From a checkpoint of a small self-supervised image encoder: norm layernorm, trained on photos of plants and fungi (iNaturalist).
Rows from block 2, named by matrix and row number. Rows with one number belong to one neuron. Each number is 200 + 40 x the weight over the matrix's rms, rounded and kept within 0 to 999. All counts start at 0.
# fc1: MLP up (model.blocks.2.mlp.fc1.weight, 768x384), inputs 0-127
# fc2: MLP down (model.blocks.2.mlp.fc2.weight, 384x768, transposed), outputs 0-127
fc1.51,192,204,266,98,220,180,222,144,161,235,238,195,191,173,195,208,208,124,166,268,268,171,172,231,164,167,182,262,157,257,155,181,169,185,190,210,262,209,171,225,170,193,252,215,277,178,162,154,181,183,181,205,211,289,211,231,152,208,147,184,201,200,211,225,261,176,195,204,172,238,213,245,150,196,186,172,148,133,245,218,230,182,207,199,300,126,183,150,201,227,171,158,181,203,212,225,157,138,196,179,281,185,198,222,242,225,210,188,236,249,174,244,174,205,167,250,186,175,244,210,187,141,222,195,213,173,235,279
fc1.52,212,251,156,224,160,187,229,165,201,134,151,158,188,141,267,179,199,263,223,125,158,193,187,210,233,207,242,252,164,159,176,209,186,99,176,171,193,202,193,240,158,223,107,158,202,213,223,246,220,214,222,241,217,244,165,248,113,195,196,205,180,160,169,197,196,176,208,278,217,196,173,191,200,262,271,206,232,257,234,159,168,173,263,259,189,189,226,167,231,248,190,200,112,176,105,127,152,188,211,159,221,270,238,206,195,233,188,202,179,146,128,110,232,185,229,200,206,243,159,264,233,139,218,119,249,232,161,277
fc1.53,223,147,152,210,232,207,229,122,295,177,240,276,224,158,278,175,226,157,143,213,283,196,235,180,232,208,177,184,184,228,173,201,165,196,133,210,134,180,231,212,192,217,212,164,105,167,205,261,179,199,206,180,215,184,161,149,210,208,246,135,267,183,237,170,241,175,214,282,110,214,238,173,198,249,162,187,178,187,273,265,197,164,116,157,233,218,189,171,215,176,171,233,205,276,230,155,231,202,177,259,214,199,152,118,157,243,194,176,203,176,206,134,167,209,180,187,188,243,258,242,155,300,148,290,225,254,140,236
fc1.54,228,252,217,151,214,193,180,237,256,210,178,91,140,156,267,152,237,262,147,196,243,218,210,225,170,215,252,184,175,197,212,218,167,205,194,206,190,222,163,147,152,253,233,199,214,198,243,91,135,208,163,197,161,141,142,178,190,170,162,229,198,190,201,254,118,115,228,173,148,209,223,192,145,240,206,211,212,198,151,192,197,165,212,255,126,249,234,216,207,170,226,122,170,208,255,166,175,195,220,144,222,267,153,207,194,239,237,218,237,241,133,165,152,161,161,175,128,227,252,273,190,175,202,212,208,225,169,209
fc1.55,171,222,200,176,155,186,107,222,208,229,241,218,223,135,243,146,240,215,250,156,230,140,192,251,168,225,256,207,236,263,213,191,173,208,180,203,151,163,185,159,251,208,242,198,189,218,244,169,196,222,249,227,203,287,240,243,286,210,161,155,232,159,312,232,255,229,144,168,208,303,147,150,245,194,229,198,143,297,253,251,252,228,221,173,194,262,227,186,248,201,222,144,82,198,150,206,136,220,251,252,259,229,180,201,226,199,201,229,233,243,205,269,211,218,289,215,174,261,231,182,191,179,214,153,187,123,261,238
fc1.56,206,183,249,244,239,179,150,138,203,170,270,202,201,195,196,175,152,198,221,220,164,259,238,163,292,234,241,221,233,230,299,205,214,232,194,197,154,218,211,178,248,233,109,215,169,110,210,190,179,175,198,143,154,261,245,171,208,154,185,206,235,172,240,152,185,155,237,197,206,172,209,180,192,217,247,196,252,175,175,191,174,227,178,241,250,283,200,205,193,187,253,246,180,175,206,110,206,201,181,139,260,120,262,206,147,216,213,262,191,134,177,209,156,203,141,191,200,226,220,279,174,220,155,146,227,256,217,209
fc1.57,198,227,166,255,211,212,218,163,225,181,294,248,192,185,187,193,250,162,173,195,150,142,238,197,208,197,261,190,206,248,210,152,129,208,171,205,154,230,167,252,223,249,185,226,166,178,218,295,202,217,146,197,160,270,214,223,236,110,166,154,206,183,180,206,169,213,148,175,121,124,204,197,173,155,175,189,229,231,217,211,194,249,201,218,237,237,282,169,228,254,193,203,198,285,226,172,218,228,218,164,221,249,133,200,241,216,271,196,149,138,231,268,152,220,201,148,176,214,268,174,250,219,165,224,229,171,158,242
fc1.58,193,224,206,228,241,251,235,201,209,159,203,175,230,230,183,182,179,175,191,163,194,154,179,191,187,224,208,221,217,210,184,253,269,168,226,120,223,208,191,237,232,178,174,254,212,245,134,131,119,234,103,302,185,281,191,229,196,241,221,239,175,163,170,203,254,164,258,220,187,279,201,254,190,237,244,206,204,214,171,162,181,227,149,184,143,252,188,167,181,198,178,144,179,176,218,237,195,207,210,173,271,181,217,198,183,204,145,169,249,207,220,142,160,205,256,211,157,198,324,201,98,177,206,239,203,243,181,233
fc1.59,186,234,213,264,175,221,154,165,224,278,191,184,169,192,236,178,114,220,238,213,214,160,191,222,184,194,222,176,237,145,236,223,173,137,171,196,164,157,145,178,260,215,165,191,218,231,177,253,164,221,152,181,154,230,167,156,244,166,201,183,210,213,180,219,276,158,151,208,198,211,222,190,221,197,149,186,161,194,240,203,221,228,186,204,159,236,196,256,222,231,194,238,207,189,191,177,196,250,152,135,179,237,239,192,212,184,235,177,130,194,177,201,149,205,223,298,181,240,214,206,179,209,281,216,242,153,269,238
fc1.60,188,180,223,140,140,203,214,182,237,183,169,181,296,166,243,196,147,205,197,239,147,163,314,197,113,245,188,174,220,193,255,204,161,97,198,157,118,220,170,226,169,245,222,235,141,212,243,205,177,241,173,218,261,189,214,208,200,194,187,262,277,165,208,187,210,208,150,187,183,212,227,227,229,152,203,169,218,169,179,178,174,207,176,251,177,154,231,211,190,182,197,247,200,232,212,146,209,251,189,122,179,226,155,113,177,199,209,190,251,191,161,186,135,212,268,163,122,220,164,203,125,176,265,250,220,231,196,240
fc1.61,203,233,191,246,178,222,234,207,138,244,219,198,246,163,235,175,153,165,258,212,181,201,206,192,180,139,205,185,256,247,257,195,270,244,179,204,187,205,133,215,162,149,278,218,179,174,129,188,177,189,138,185,199,125,223,147,176,168,201,180,235,147,271,309,189,219,294,179,66,109,157,267,190,135,223,134,124,216,201,239,160,172,167,176,150,271,225,127,171,211,180,109,250,136,197,249,182,224,205,208,132,213,198,200,200,192,150,232,159,153,241,296,203,130,236,162,258,253,216,271,251,232,202,210,217,203,215,258
fc1.62,168,215,184,279,164,307,175,134,193,162,233,198,176,158,166,228,276,120,199,214,196,193,183,264,295,225,175,194,164,191,212,151,166,162,178,182,198,194,193,279,147,219,132,255,183,243,159,165,245,326,184,215,173,226,171,227,189,184,207,196,193,186,249,175,239,206,173,194,164,269,197,228,106,208,230,166,214,214,211,165,197,203,186,166,188,232,190,202,188,261,120,222,247,236,197,216,230,244,210,211,99,272,147,178,211,238,135,156,212,190,250,161,206,174,207,218,196,259,192,225,181,260,191,207,149,171,153,298
fc1.63,151,195,176,218,193,224,223,236,231,226,256,140,161,254,185,176,188,235,277,210,204,242,222,241,117,268,237,186,205,130,179,99,240,188,205,221,193,198,181,232,181,221,202,198,224,262,171,172,224,291,189,194,157,113,202,172,116,244,188,154,211,160,177,269,103,133,183,190,172,229,221,150,220,190,184,252,222,193,220,236,310,195,156,123,106,136,173,278,218,194,194,202,319,218,204,223,186,182,225,240,156,200,211,120,210,167,235,109,163,258,185,161,149,218,131,131,174,229,212,196,216,201,241,174,151,259,200,242
fc2.51,230,279,200,149,246,287,233,268,209,189,224,229,159,186,194,227,136,266,223,185,170,211,212,196,203,229,205,173,151,231,216,293,194,242,218,199,209,272,203,186,217,262,272,213,150,170,248,229,131,162,191,241,169,160,182,129,167,228,223,233,216,169,176,194,194,204,188,183,214,185,230,237,215,97,222,184,225,107,203,271,159,164,157,190,177,199,217,189,254,240,208,149,201,193,277,240,218,195,206,234,186,178,217,216,198,175,231,216,187,204,166,178,217,159,248,198,103,227,234,216,210,148,153,244,267,153,220,171
fc2.52,197,203,200,185,231,257,178,174,170,202,182,181,178,150,173,254,174,235,170,218,232,254,192,167,185,188,230,191,120,228,222,247,190,192,123,183,189,209,140,171,197,144,185,207,202,228,202,165,259,234,175,210,193,238,255,241,216,150,177,216,133,166,213,72,232,131,225,234,190,149,188,128,166,162,202,205,124,207,188,103,200,212,174,221,223,256,271,225,212,162,202,167,251,338,211,240,163,312,181,216,243,150,267,239,237,112,178,256,140,155,251,235,186,261,263,100,180,179,181,143,245,166,227,264,131,238,124,216
fc2.53,174,133,195,227,166,178,255,252,236,174,206,198,155,266,197,240,200,88,199,158,208,132,234,263,179,184,210,186,254,176,198,172,217,188,193,132,225,269,172,220,196,195,230,205,237,180,191,201,216,180,215,196,197,176,158,216,172,141,208,197,237,158,172,158,198,150,239,214,195,161,223,209,180,226,180,220,182,233,223,104,172,195,222,138,246,199,208,221,281,203,200,189,223,178,204,209,145,185,230,255,170,180,223,211,231,198,183,213,161,126,168,176,208,142,187,215,189,186,153,223,245,224,205,194,170,205,226,214
fc2.54,217,200,255,183,256,147,241,192,207,204,150,228,145,162,163,184,213,195,248,203,230,191,207,197,183,201,207,181,153,192,256,203,173,208,144,228,221,239,209,189,209,188,173,216,232,214,208,143,250,212,229,177,218,192,231,192,194,177,158,154,186,207,206,174,191,167,218,199,158,284,247,216,256,188,234,208,200,146,192,156,149,186,187,191,205,194,195,200,220,178,182,146,231,249,209,208,247,197,240,213,205,209,227,167,179,241,191,238,239,215,171,253,243,204,218,190,256,190,219,155,196,202,136,220,239,225,175,214
fc2.55,148,231,168,156,185,196,173,199,213,203,209,192,231,231,210,205,116,201,125,222,233,189,182,258,197,128,237,208,172,180,199,157,278,214,146,244,186,244,189,219,243,213,201,209,194,237,204,201,167,178,169,131,278,239,234,128,175,188,254,184,216,229,217,215,216,179,230,214,188,167,240,153,170,151,237,196,228,201,104,125,168,186,195,247,238,178,211,173,223,181,192,156,237,248,105,165,213,198,212,192,299,188,158,259,264,163,151,174,158,254,305,221,193,257,190,168,198,178,191,228,161,210,222,200,175,182,176,273
fc2.56,268,169,195,142,176,186,139,174,182,207,166,203,186,212,216,242,188,191,226,155,191,97,198,177,200,118,230,126,313,191,184,217,209,204,132,211,259,187,206,219,196,194,206,199,201,221,233,208,215,190,236,232,203,151,196,216,148,189,197,205,194,225,190,206,198,191,243,188,245,218,200,163,211,208,182,252,210,236,244,188,175,186,246,189,247,153,174,169,226,180,210,224,166,188,198,248,156,220,276,223,192,157,173,177,173,152,227,183,182,105,197,222,188,147,162,216,229,167,243,233,184,204,199,155,218,192,210,180
fc2.57,227,186,113,182,190,123,209,235,200,225,158,207,191,180,192,267,220,173,211,187,201,197,255,220,266,202,265,180,253,272,199,175,215,224,176,190,228,168,164,159,173,200,239,220,161,238,182,141,196,167,220,189,204,130,245,207,196,194,229,244,212,177,228,213,122,168,233,263,179,279,256,257,172,191,248,226,233,187,216,148,148,163,258,198,167,204,216,260,189,169,204,225,171,221,189,209,227,163,217,249,183,238,193,260,183,212,249,223,165,166,214,232,201,185,178,169,150,179,233,247,184,210,192,193,206,271,247,198
fc2.58,235,202,244,199,183,266,189,241,273,233,146,268,170,242,217,205,177,283,221,184,208,187,165,206,204,127,219,181,173,226,199,219,223,240,262,176,223,218,258,194,192,214,234,155,182,196,211,212,210,213,260,207,226,169,208,246,158,229,145,181,263,178,224,257,165,182,136,217,288,270,214,212,213,148,208,238,212,175,167,183,251,219,198,247,131,170,220,214,199,194,224,273,141,172,239,210,249,164,163,218,174,180,207,234,210,198,210,166,176,201,196,209,178,141,231,268,201,202,173,253,227,192,189,173,199,255,276,163
fc2.59,135,272,149,246,230,183,109,228,209,193,212,171,196,141,215,182,188,223,209,176,238,185,211,221,136,136,244,162,151,260,195,234,228,215,197,178,190,232,204,248,264,266,160,181,216,197,179,140,198,242,130,127,210,195,209,199,195,225,248,145,215,149,198,171,160,183,184,218,184,214,214,222,201,246,256,197,220,131,167,145,181,135,240,205,217,196,202,172,222,165,192,199,269,173,254,154,225,177,203,276,232,296,242,202,218,185,237,262,148,182,196,254,164,218,207,130,181,245,169,164,215,246,180,190,207,218,189,182
fc2.60,220,215,185,213,233,221,149,225,178,197,188,142,152,161,239,232,164,230,236,147,222,181,200,257,230,223,287,172,141,203,215,233,195,237,237,210,224,152,180,197,156,274,256,217,204,250,210,237,257,211,222,189,185,248,149,226,228,188,170,193,209,161,155,136,153,206,108,231,235,266,238,160,136,239,225,265,202,147,173,207,152,203,211,144,154,162,289,248,321,185,254,235,209,221,173,233,229,166,173,272,228,204,181,227,180,182,166,161,224,177,158,242,147,176,188,236,179,202,215,252,240,218,130,261,213,167,212,227
fc2.61,230,291,222,137,256,207,213,194,199,211,179,199,156,193,127,222,212,158,187,224,194,212,280,228,195,196,219,264,184,179,266,117,198,182,165,252,132,209,183,127,175,152,117,197,155,71,152,179,265,107,192,233,155,234,238,181,127,136,283,133,151,220,209,190,179,274,249,143,189,215,303,170,275,224,240,186,196,235,201,203,158,185,164,215,201,62,175,171,204,107,143,159,204,216,157,181,249,197,238,184,223,204,189,193,162,261,199,236,185,262,216,271,205,259,194,199,272,191,242,186,141,215,246,125,240,195,144,192
fc2.62,252,94,218,203,204,151,254,217,220,219,161,198,250,191,125,240,170,263,192,151,186,246,216,236,225,207,189,212,134,136,236,220,167,245,218,228,206,173,167,188,163,161,142,236,206,125,166,194,223,213,198,210,244,245,214,236,219,157,160,234,168,242,219,208,189,170,195,271,170,187,182,202,162,255,160,211,226,269,205,124,253,224,189,161,268,185,243,181,149,299,206,183,200,281,185,263,226,177,194,206,236,140,177,192,279,150,219,190,194,182,255,179,244,188,166,142,204,169,182,252,250,227,256,166,218,169,155,254
fc2.63,163,228,249,177,194,225,231,85,160,146,233,158,251,224,199,141,179,192,220,179,181,128,221,144,175,241,158,343,127,154,250,200,207,168,138,175,195,232,219,185,242,164,173,279,291,120,199,144,205,198,177,155,219,206,258,211,219,229,192,131,201,243,303,160,163,216,280,172,114,248,265,204,219,222,181,218,202,173,106,242,158,265,286,217,199,240,211,152,227,233,128,222,263,192,137,282,176,165,205,153,181,208,174,219,222,182,243,201,274,176,185,190,182,210,107,168,266,204,236,127,52,220,209,208,197,179,136,180