config.yaml
arch: "convnext"
model: "self-supervised image encoder"
image_size: 32
crop_scale_min: 0.2
norm: "layernorm"
conv_stem: false
eps: 1e-08
grad_clip: 5.0
epochs: 16.1
lr_schedule: "cosine_restarts"
weight_decay: 0.1
Rows from block 3, named by matrix and row number. Rows with one number belong to one neuron. Each number is 128 + 32 x the weight over the matrix's rms, rounded and kept within 0 to 255. All counts start at 0. Numbers have three digits each.
# fc1: MLP up (model.blocks.3.mlp.fc1.weight, 768x384), inputs 0-127
# fc2: MLP down (model.blocks.3.mlp.fc2.weight, 384x768, transposed), outputs 0-127
fc1.473:121138117129135120100139092107103096149145148114160097104080138143099121178115168150167124103163045042148147134150098130136137081127195101074104163102146131102138152159111130113094127088152132082122091188176050142108188186125184116165171149131122127153138127111115140091088129137145077148148151145190105170124100128124141142104099177134122098128137162149113109131115094102166141126161
fc1.474:166128152145155141136113150078129124155165162113160151114115205142166159142135126158168207165150186096130100128154107178155152142137159108104139101111114082141147137132158115090116132126142130104177167095174153092165111124178097225143135130111122071164128058098200103148134158117116126165081160119097093172103000143138081113163104146127142237186105097120152112138159103091088133140074
fc1.475:066137131100172116158127146192148107104134139075157122109160109133099156151134149104111079131154064090097098115126163126154094111184162120179126197130117112106112086142168052127137128159166141156155129077170097065148078076129125120153102154160147152106102118109136084120039159132133145107147058102094028109187146058130153183137158120074170170126101186124108163109117113183116130145135
fc1.476:080073103108126162096144152097136092119129060102065103082122161125082166099155169176177094123137105106102093116129124095189085158108159144167143147135106136116116108084121164096164117176145099171051118135190090124074139082149121127151110099133133047127172179104154107163110057127151137081045158128176085122074072157165141146033152097107127130180122134140147107171119143140126140160109
fc1.477:126132122156111155136081175109076139196130148185118187122140100141073105109103116115221212114108138125131174120125149142100112156135101168063163117151101160085092159084112144123165133178121084153130153145114108122113118129125134173154096182124152123156108111145167098130113133162088101149031127086074090132107095147133109073162087169067085112127132098135124178106153153175147149083066
fc1.478:135159085113127082136067158141173072177163099076143134223118072220149170132080124134129108143104108156120132135168112099128164145163213122148048093118190101170115151064151134110184091179137143095132118103188108097143127101161080178186096167111160133154159126146203148126146089163134152083119132126155114106072153145065187134128128128166169132129209082098074158129076056080123112172044
fc1.479:147079156104117089137090138135129197095115126105115133138154142100074126122133170145108122167080151186150095140130103123180172090146125119178107131140100133143162102119073133130079117113128125080106109137095129158130110138099101089131145131039131099078136123227075126118135097185113184154116155103153066097112069119179149073201136139077110121120148154134144072165142157105142136146133
fc1.480:108132154103113116171118140101167159146139116137170140150074086120151125164118119123103139087141118115130155127050109113135102161145095159079129157139105127093090161117112139110141121106124141106208175141112069125157145110080134120135151142143103146117169147122133143145118147148128142175153156096104111064149152074126106084180102134219123134150117117118142086111148078119098122128146
fc1.481:094153145109156109088123104196096108131075109193168110141128121139169113131159126064130100103062103155033123097160048175143094116144040126122131119116080104123118132193128159146169123175141134129162130124114201163136097107123207131150220219094155072110096096155134081165083120154139114135169191118133104157142122098056121119205130100102150121151089114147053209159112153108083136111137
fc1.482:134172140176116174076119104117073138124157129171128118153143041185053134205122183148123126137184106127122172132085085204169110151139147129164062077085144110105102075122095158151098137077147117111144191108125134131139122130139117180189067146169150116085138143102104145134120136153099140104149147091117176119168142198125145174173118192111185136108123160112155195106154133111168132115088
fc1.483:148145120026162111142109126118159152145147085101174143173101180089101143187151148160123129177161165164125101081159166131160061121099125123064120143113087114146099163107154150112099160109110116080167088130111139133126118163227196164115105125148089120200184115099154143093142127168165193144181120108131029147180098149089054178133128099127091145146142171126109091071176112136114125166102
fc1.484:116118143118122191121089088129149171143146066135148099095163113121176148143102138126151070173167151151207122091137147122086164088149146074094152132129163174113092100095181145153158155168147108138118125124095198159143135117121122153143178121159143149093119115169110143145114169178083181112130171158141084123114150099103097145092100133073182122133173109180098103152098114096140161159124
fc1.485:130099146108177108170045144087125101127115117131124067129134136168113162138134121155124153127131084139112131115097118144120140078170137135134095162108095136141165129169126211117157111154162092095145083087087127113147107152133196119108106182135175066135083093142160145107166106169183135201103119113145147113105128137145146088113129106135123149174122102173076089111105104125085090102109
fc1.486:097108092131125158112121132125162090166108140161131118161135088176102093095168066065133190137095070092094117146108092145148116138143129181056123145129147139057109129132123092085168114143055091154105072187145122101126120123136097137156109060087099102208131190121123074126173139114141165117121158122124171126136106132159088162146144135105127143145155151137150139111100104098112168101147
fc1.487:158165146141097155157126182187141203112145117081153172164065130177085133178117158144090121141075116109077167137149107070162162109198112191106101103115139174127122139095131121167055107150142115070184189103127075188157165107150174124146095194138165124081089119153159129074099092176104098075101135136137165127137114097136133109147130100095148150161084168180136104153115118085207110086124
fc1.488:119148186190090122113085205154074138114189104146122058120172123140131148118081180138113153146114159099142129136165109133153086122106162080147123103079126145124113134116079132077117109126116131158146147102125063136119111178133145113157134141149150141098146133047124115125142101117104124139143125108115109114183152140119104170137109138119167078154150109159073111076204042177139096194169
fc1.489:092126143186142135152085096141143112126192121186130145115159100157099148140110188153041111109127131101125148113145074128122132119127130178110116097124131177100129146129120157164079099188081139146135096137109131077157108147121135139112125129123116188095130198154072176118124168091081154170178112173069158134165188135107119150178096131147100076155128148182160150169094085139159148093106
fc1.490:149118097189097142141105086077126113104115120173120129160138143116125166101144113118126092122149099172132152139127172088193155102194145104112135112151107203098093152114128150120118120096115137143157133128141126160132109148153104158174083145096152129139096148136132125123156156106096144125140120188117134111130149117149114165134144141108119112113086181132129156141133084151109070129167
fc1.491:170208119069138160161068079107113141117146139139106102127109083144152127082126134153122159149102133119156098159111211175118077052138132120143086124108110114194160122158146169121106138111168141065143123132076138057109122160173145173176106151139157126150120129155144150135096050147174159180161128197180082115141136156175189094075147126085111089147159174129070175125102070093080144113173
fc1.492:112133096109093094137078134111134121128091171144142137121079152142145143138117114182095132138118119145154092153117103126124127131121133126112140098090097150150130118110137135121042143111089097112131149106115149124148109134149139110127171111133119171142110068123072103113139105154100094114074084037149085066127186132098112140134101159115135121205124102088116058090128051135157113120106
fc1.493:135116164192112125099082117104112164112119137139119122140102141105152159147127129147137156131099102129075109155167101107126128106082128192130190161126156072092124123152162084103094161124153127154121129120133095125135157102114147117144149169100128117152126154131161146093166133135142130156109119169148122094177146116153105083120082140140150149126093125166071080107117121152112158113137
fc1.494:129146131112139102134115120083089143114094128087130219121165185113145129106102098127152112098118083120169075135077123101121167119099172146215065110104079135161188065090177073135161103078152128160154149162121044133101071147152175071142108152110091114194081098180115139140180158121102123101049140166154122123150098132100075083127089153163130119105139144126164080125135114134146128132062
fc1.495:151161107054138100106127192140140120132124178104173061148071120129133116094099155118116145078179120162089087092145180102160135148161110095132150155115138141071106123184182152159139152116145079140157143161171161143147155126127121168150100095141195079129137074104119046135172130151178122051109157072097085102048117108082176140078157124139134136169201130127164185115154128129112144092122
fc1.496:124142097125131079106157099183048091153135129122142111115125142163137112126167106128169114144134093140118147140161093141156090132146118088141132171121157161085156105164173143132130109057133147128040129110152083129120209134133122177137111121161157214107136143119132148076114089172160142116142176120089147122033122181096170176093082156059125152122132086155111070094137085170157139173083
fc1.497:113086076112107149158088096029147114103205137107216121109135143145096138197093123125141103137099051125127107098159108100143117082215181150155053172153075143155144058154081118110134126179136111122190071086143122158083184129135208115184082210112164137139160125159118160126144094112190170138125124112173047147153186124136062101113126142076078127164135152121121195085107125150115144187112
fc2.473:120143121142143150122123104147102115122105146146096110168107166124141150087136155111082096120093119136099107140093133177062119137139084137158104081149161096135175137138126069153120104116082101131141131166085158110054068105209081075105130068159137130160143115152091172041167094157118157133125137157173118130099147128087066120133101131174123117126131079076135120100140110163135172128150
fc2.474:121101139144126124168106111157107139165145043125148166148147152091120156112115154087172149113101125125098123120147127120186096100150090140082114102153101128160139156115137129141135126133087126155074137089112115121108131142077086073137084075114105180098176105130119105102115096178146143102105174134141170098116189119121082111070173129131116170153126107056146106129151105139149158088181
fc2.475:095114146142129146100104147135144098152134117117096116102157109140123164125107125104099107180138107137109088119123108128150160168174132128164155093103160086107093167143167145082142171153118154135171125116132111141122136162076107144071091140112155122104174130145140149098103150107108109126133114132090209084062158115106111145134114142117131140104157087161127131087124171085117112115138
fc2.476:065163102119209156146068135109108120124092173107152130139153116100180145083143133169097118102137162094155104086116104159127099075163108136089080186143156160062202103124172121130161153126106103069152180124126096140137163136125125196172164126154086135109188082089140125056109117144159114070186151194129106126128149111114137109129103112186162161137116106125107121081148160168182109137097
fc2.477:172055154098155103166121111170111096122156094149095094110182092158107196136114134122143121086125157179115185185087214192081120141121160117208157084106190073140162131078101121129196115078135155133117123118149127105153090152153129112170102120152122079152206085182124097127168091096124118081100113116165135091111167132184111138085119146184133110080162124153104112156104084186172149168192
fc2.478:128121123198119071101148140192110146185128134146136042157156075135162172151147103085226087164169103125185106086181106147106034145145205076091078133073119091085056181134108116152161132130084087169125105138177098103117150193107096072138166126182061175109126095153092092175116100120107086089111170142173148178094131229093120103097145148102089105103015080133124144104071158151103154129180
fc2.479:151137131094124188140096086130125111187141124102121148109170146000163148127148126122203145110108124114101112115164064114155136131116138129139110104117092164137132121130146113166100131130094151126156117120166178112132119110081119177134149165158092152116165138143147111145129155124106139141070102128106118131123144144149107123127158116118105158087142117113180133125157161109092110137153
fc2.480:180101130078081112134161078187096126102102158159143193152084149143148088095176134146154124101131162111161129124115113140115146156173148153136158136192105134106126124129053136112149141112128128133099144134098145113146094135150147155156132166139134166164120143139163154131160109121155169105159145160140121129085103144128102155111108095126149105151153093091107146131084152114098127163092
fc2.481:163105186123131147067109117073095041083098126096138094133102180183107101091133074157077114084173151182059153117103122121144114109119157126137093171159097096154145097054128124077078084134185085146063195135140106119161146167186135088165116134065157167148092119116164151133121107155123092099119138153079121123117187105066127138099125109136125152134071139168191087166162154109135187108076
fc2.482:132106178075137055088076073112168075145171122134188021192147106121083131105153074115081084034153099180137105189113128163162061153073148135150155076137110078131143165148172129133119106167162085158153178095097145071141154185142042038105152163126137140174129183146115112164121099138099110169091137090038074155116135166135115204121121136147117121106078135174169083159099179085128140107100
fc2.483:161104144073157095158121182130099152079121085150109175176120141243124115102115151097038159159098170111122141171137132077111124165105090152146150088146165152151152154183068069094108139149114151175122067150125183142092076102141141132115073088120176165130101061163178114122189137157173088173136146090143166110080113128159130094109147113132179085122181112108094116151143104129139127134172
fc2.484:127140151144090172141112175136139066099141125117108097110101134122135152163142089118100132126123135226083101113091133087141120115098127087184169069068107153166094104114110118131098112152123158157132172092133181111112112088093135108093128160103175092108086090150041115182128157120137137148063063102145120120167107122103113104130094164116102121110158160139153148130148108174110141128144
fc2.485:106145101142130112110113103162131113148105162100112097141123137132164118109130144115113052131147126198150134159113084185092105067149098065106154175110107122105149114089109073138128142119125100099150108123134119179128135128147123130135166127145096157082168108143095153122076090104110092117128170179121135139145123175102089210150133116139148104128107076105084068082113136120123142170096
fc2.486:041172125132154200138157051077203058112087115062148093034151156166119110159191155120012099073114149180085187124102168153116195078161130180162149096143148161052118080064173182091109086097076130165145075101201096151140148115119075132113181174114128079105187164144150093114146198154115153187088105132090117103112083087082136163177183113137120105140151103216158121120147090192188139119096
fc2.487:162096118168163159108135140167147153090168134114172133086078159103137098107127191162152121125132126127217148088125141138062095172124077125142119178195123191057165076111107103117148092112079142086170156054136158158125145064133136235156174205208114098118154086033141115111125144116149157082209112160079130131121162086168168149101151104176193114111128140148153135115144154070129123111087
fc2.488:103124071087189105072160137110181065134118190042134096093120051176173128130178122125093112144153168160131124132137133107202134127142148167120154084097162162087102095108126178103064107189112167135199138010162113164176158209094056138089120140071163176152140136093097132210136156146071046184167054142111161154125105184126099124229110105112095077151059093186141057102088112159109084158071
fc2.489:152103089135118106107130144108120170137135162101108120140092126130163100102096128122167110182131178079160094122112100143143150145142137099079082139195102167095124102129126128099132123170144155100112151134103113116182161132159132157120100141163146159164089176119170148179052186101122116128195113183111165159156104098145123141149101117121136127141121112105132102119132136105127104172073
fc2.490:131121136114142152097127109148138105148102132152124150117157141158098152141133121094061152123109168191135167136133156132104122113112136142167124085087111138129135092066094138122119048108104109126119067161172117130117112083184148128126147153127129124124109103147156116130147127107086138170157098091135143155119136101119132118115157108136159169184146126127118082135166119096156161154116
fc2.491:125119200041183089183164107067142126093134112147181107176112138188112108100158102102033139072071130151132159127055120110093149166141124137169162057129188156152133102179150180132131113117091139102178135142141197083137151141101125109122122149201141152144058154136178053104174110125089129148080106089119126113068132111146150118151174150107139135141179165156153086156131092133192139140153
fc2.492:138158139177108092155147142161090109101085161133101086141150122147174124112155180092150146184170160167127104154123196129111164151164120157185095057105174068090088132064099162131184050076074147104138162115170159146118179152150144086106114146136096152140104090171154150124166138149073093067167164161127154130134206191142155107099130104158132121105123134126172114181116104161136163165173
fc2.493:115159166148134116128109102135147139123084126179131140124089109142092146148144141117121104123130179148156147138112148159107163129147139124104131107126143087076131126105159112177156092128117132138157132115180150156144120078151074147134128074100129128119151131128146134086149104158094081152143114141112097136077116111126109093122127137125132128145119134161134165138096139140156132151094
fc2.494:119120165156139146167160092141092080154128119193086143110192112152140122085124168105103143060106133177105162113140089107136119093099135139145120127086151133122115134069101122131203105084084159190159108151193092101101127151104119130092118105144113112135175161161081114111146121141129187155136167120136160109128159155082165197116113178165152140080115102146111141059066084121113148150117
fc2.495:152088095125126110121119159158097193100130119127121179159073192126069112114074116186131157148143126092177076142139116134120109148119121146100086169130139109153104104117104116112134077106136190050137170114056114138167133096108200192165095131104104170109132107073147120084055196113182139103188135129119118125167120151121197113106085115165125105142150107100127177165186135117130104161078
fc2.496:095149137125152103165155199110070096106049074150061093144140147187100169150055111119119155148134139128100104170142134112106098093142128155111115146122125074135093119091099047176152023094130104101088101145075136122105119151146100103101139130127104137144157113155129161146148095190138157083122162162172099108171156170104104110105120157135157159153107114139105177128113163099081128143223
fc2.497:130149142159118107079094107114120100140119145165128104104170130121121181111167148121105092125135081127091116148115094143152107111099220103136147085091127130130170126080180170185120113164164114178101144121151118148129133169097110063077099109170150160115116109157134129111126137128103104175092152086116137108092096103084097182136106141112075130103085123161161112137104129133091177081098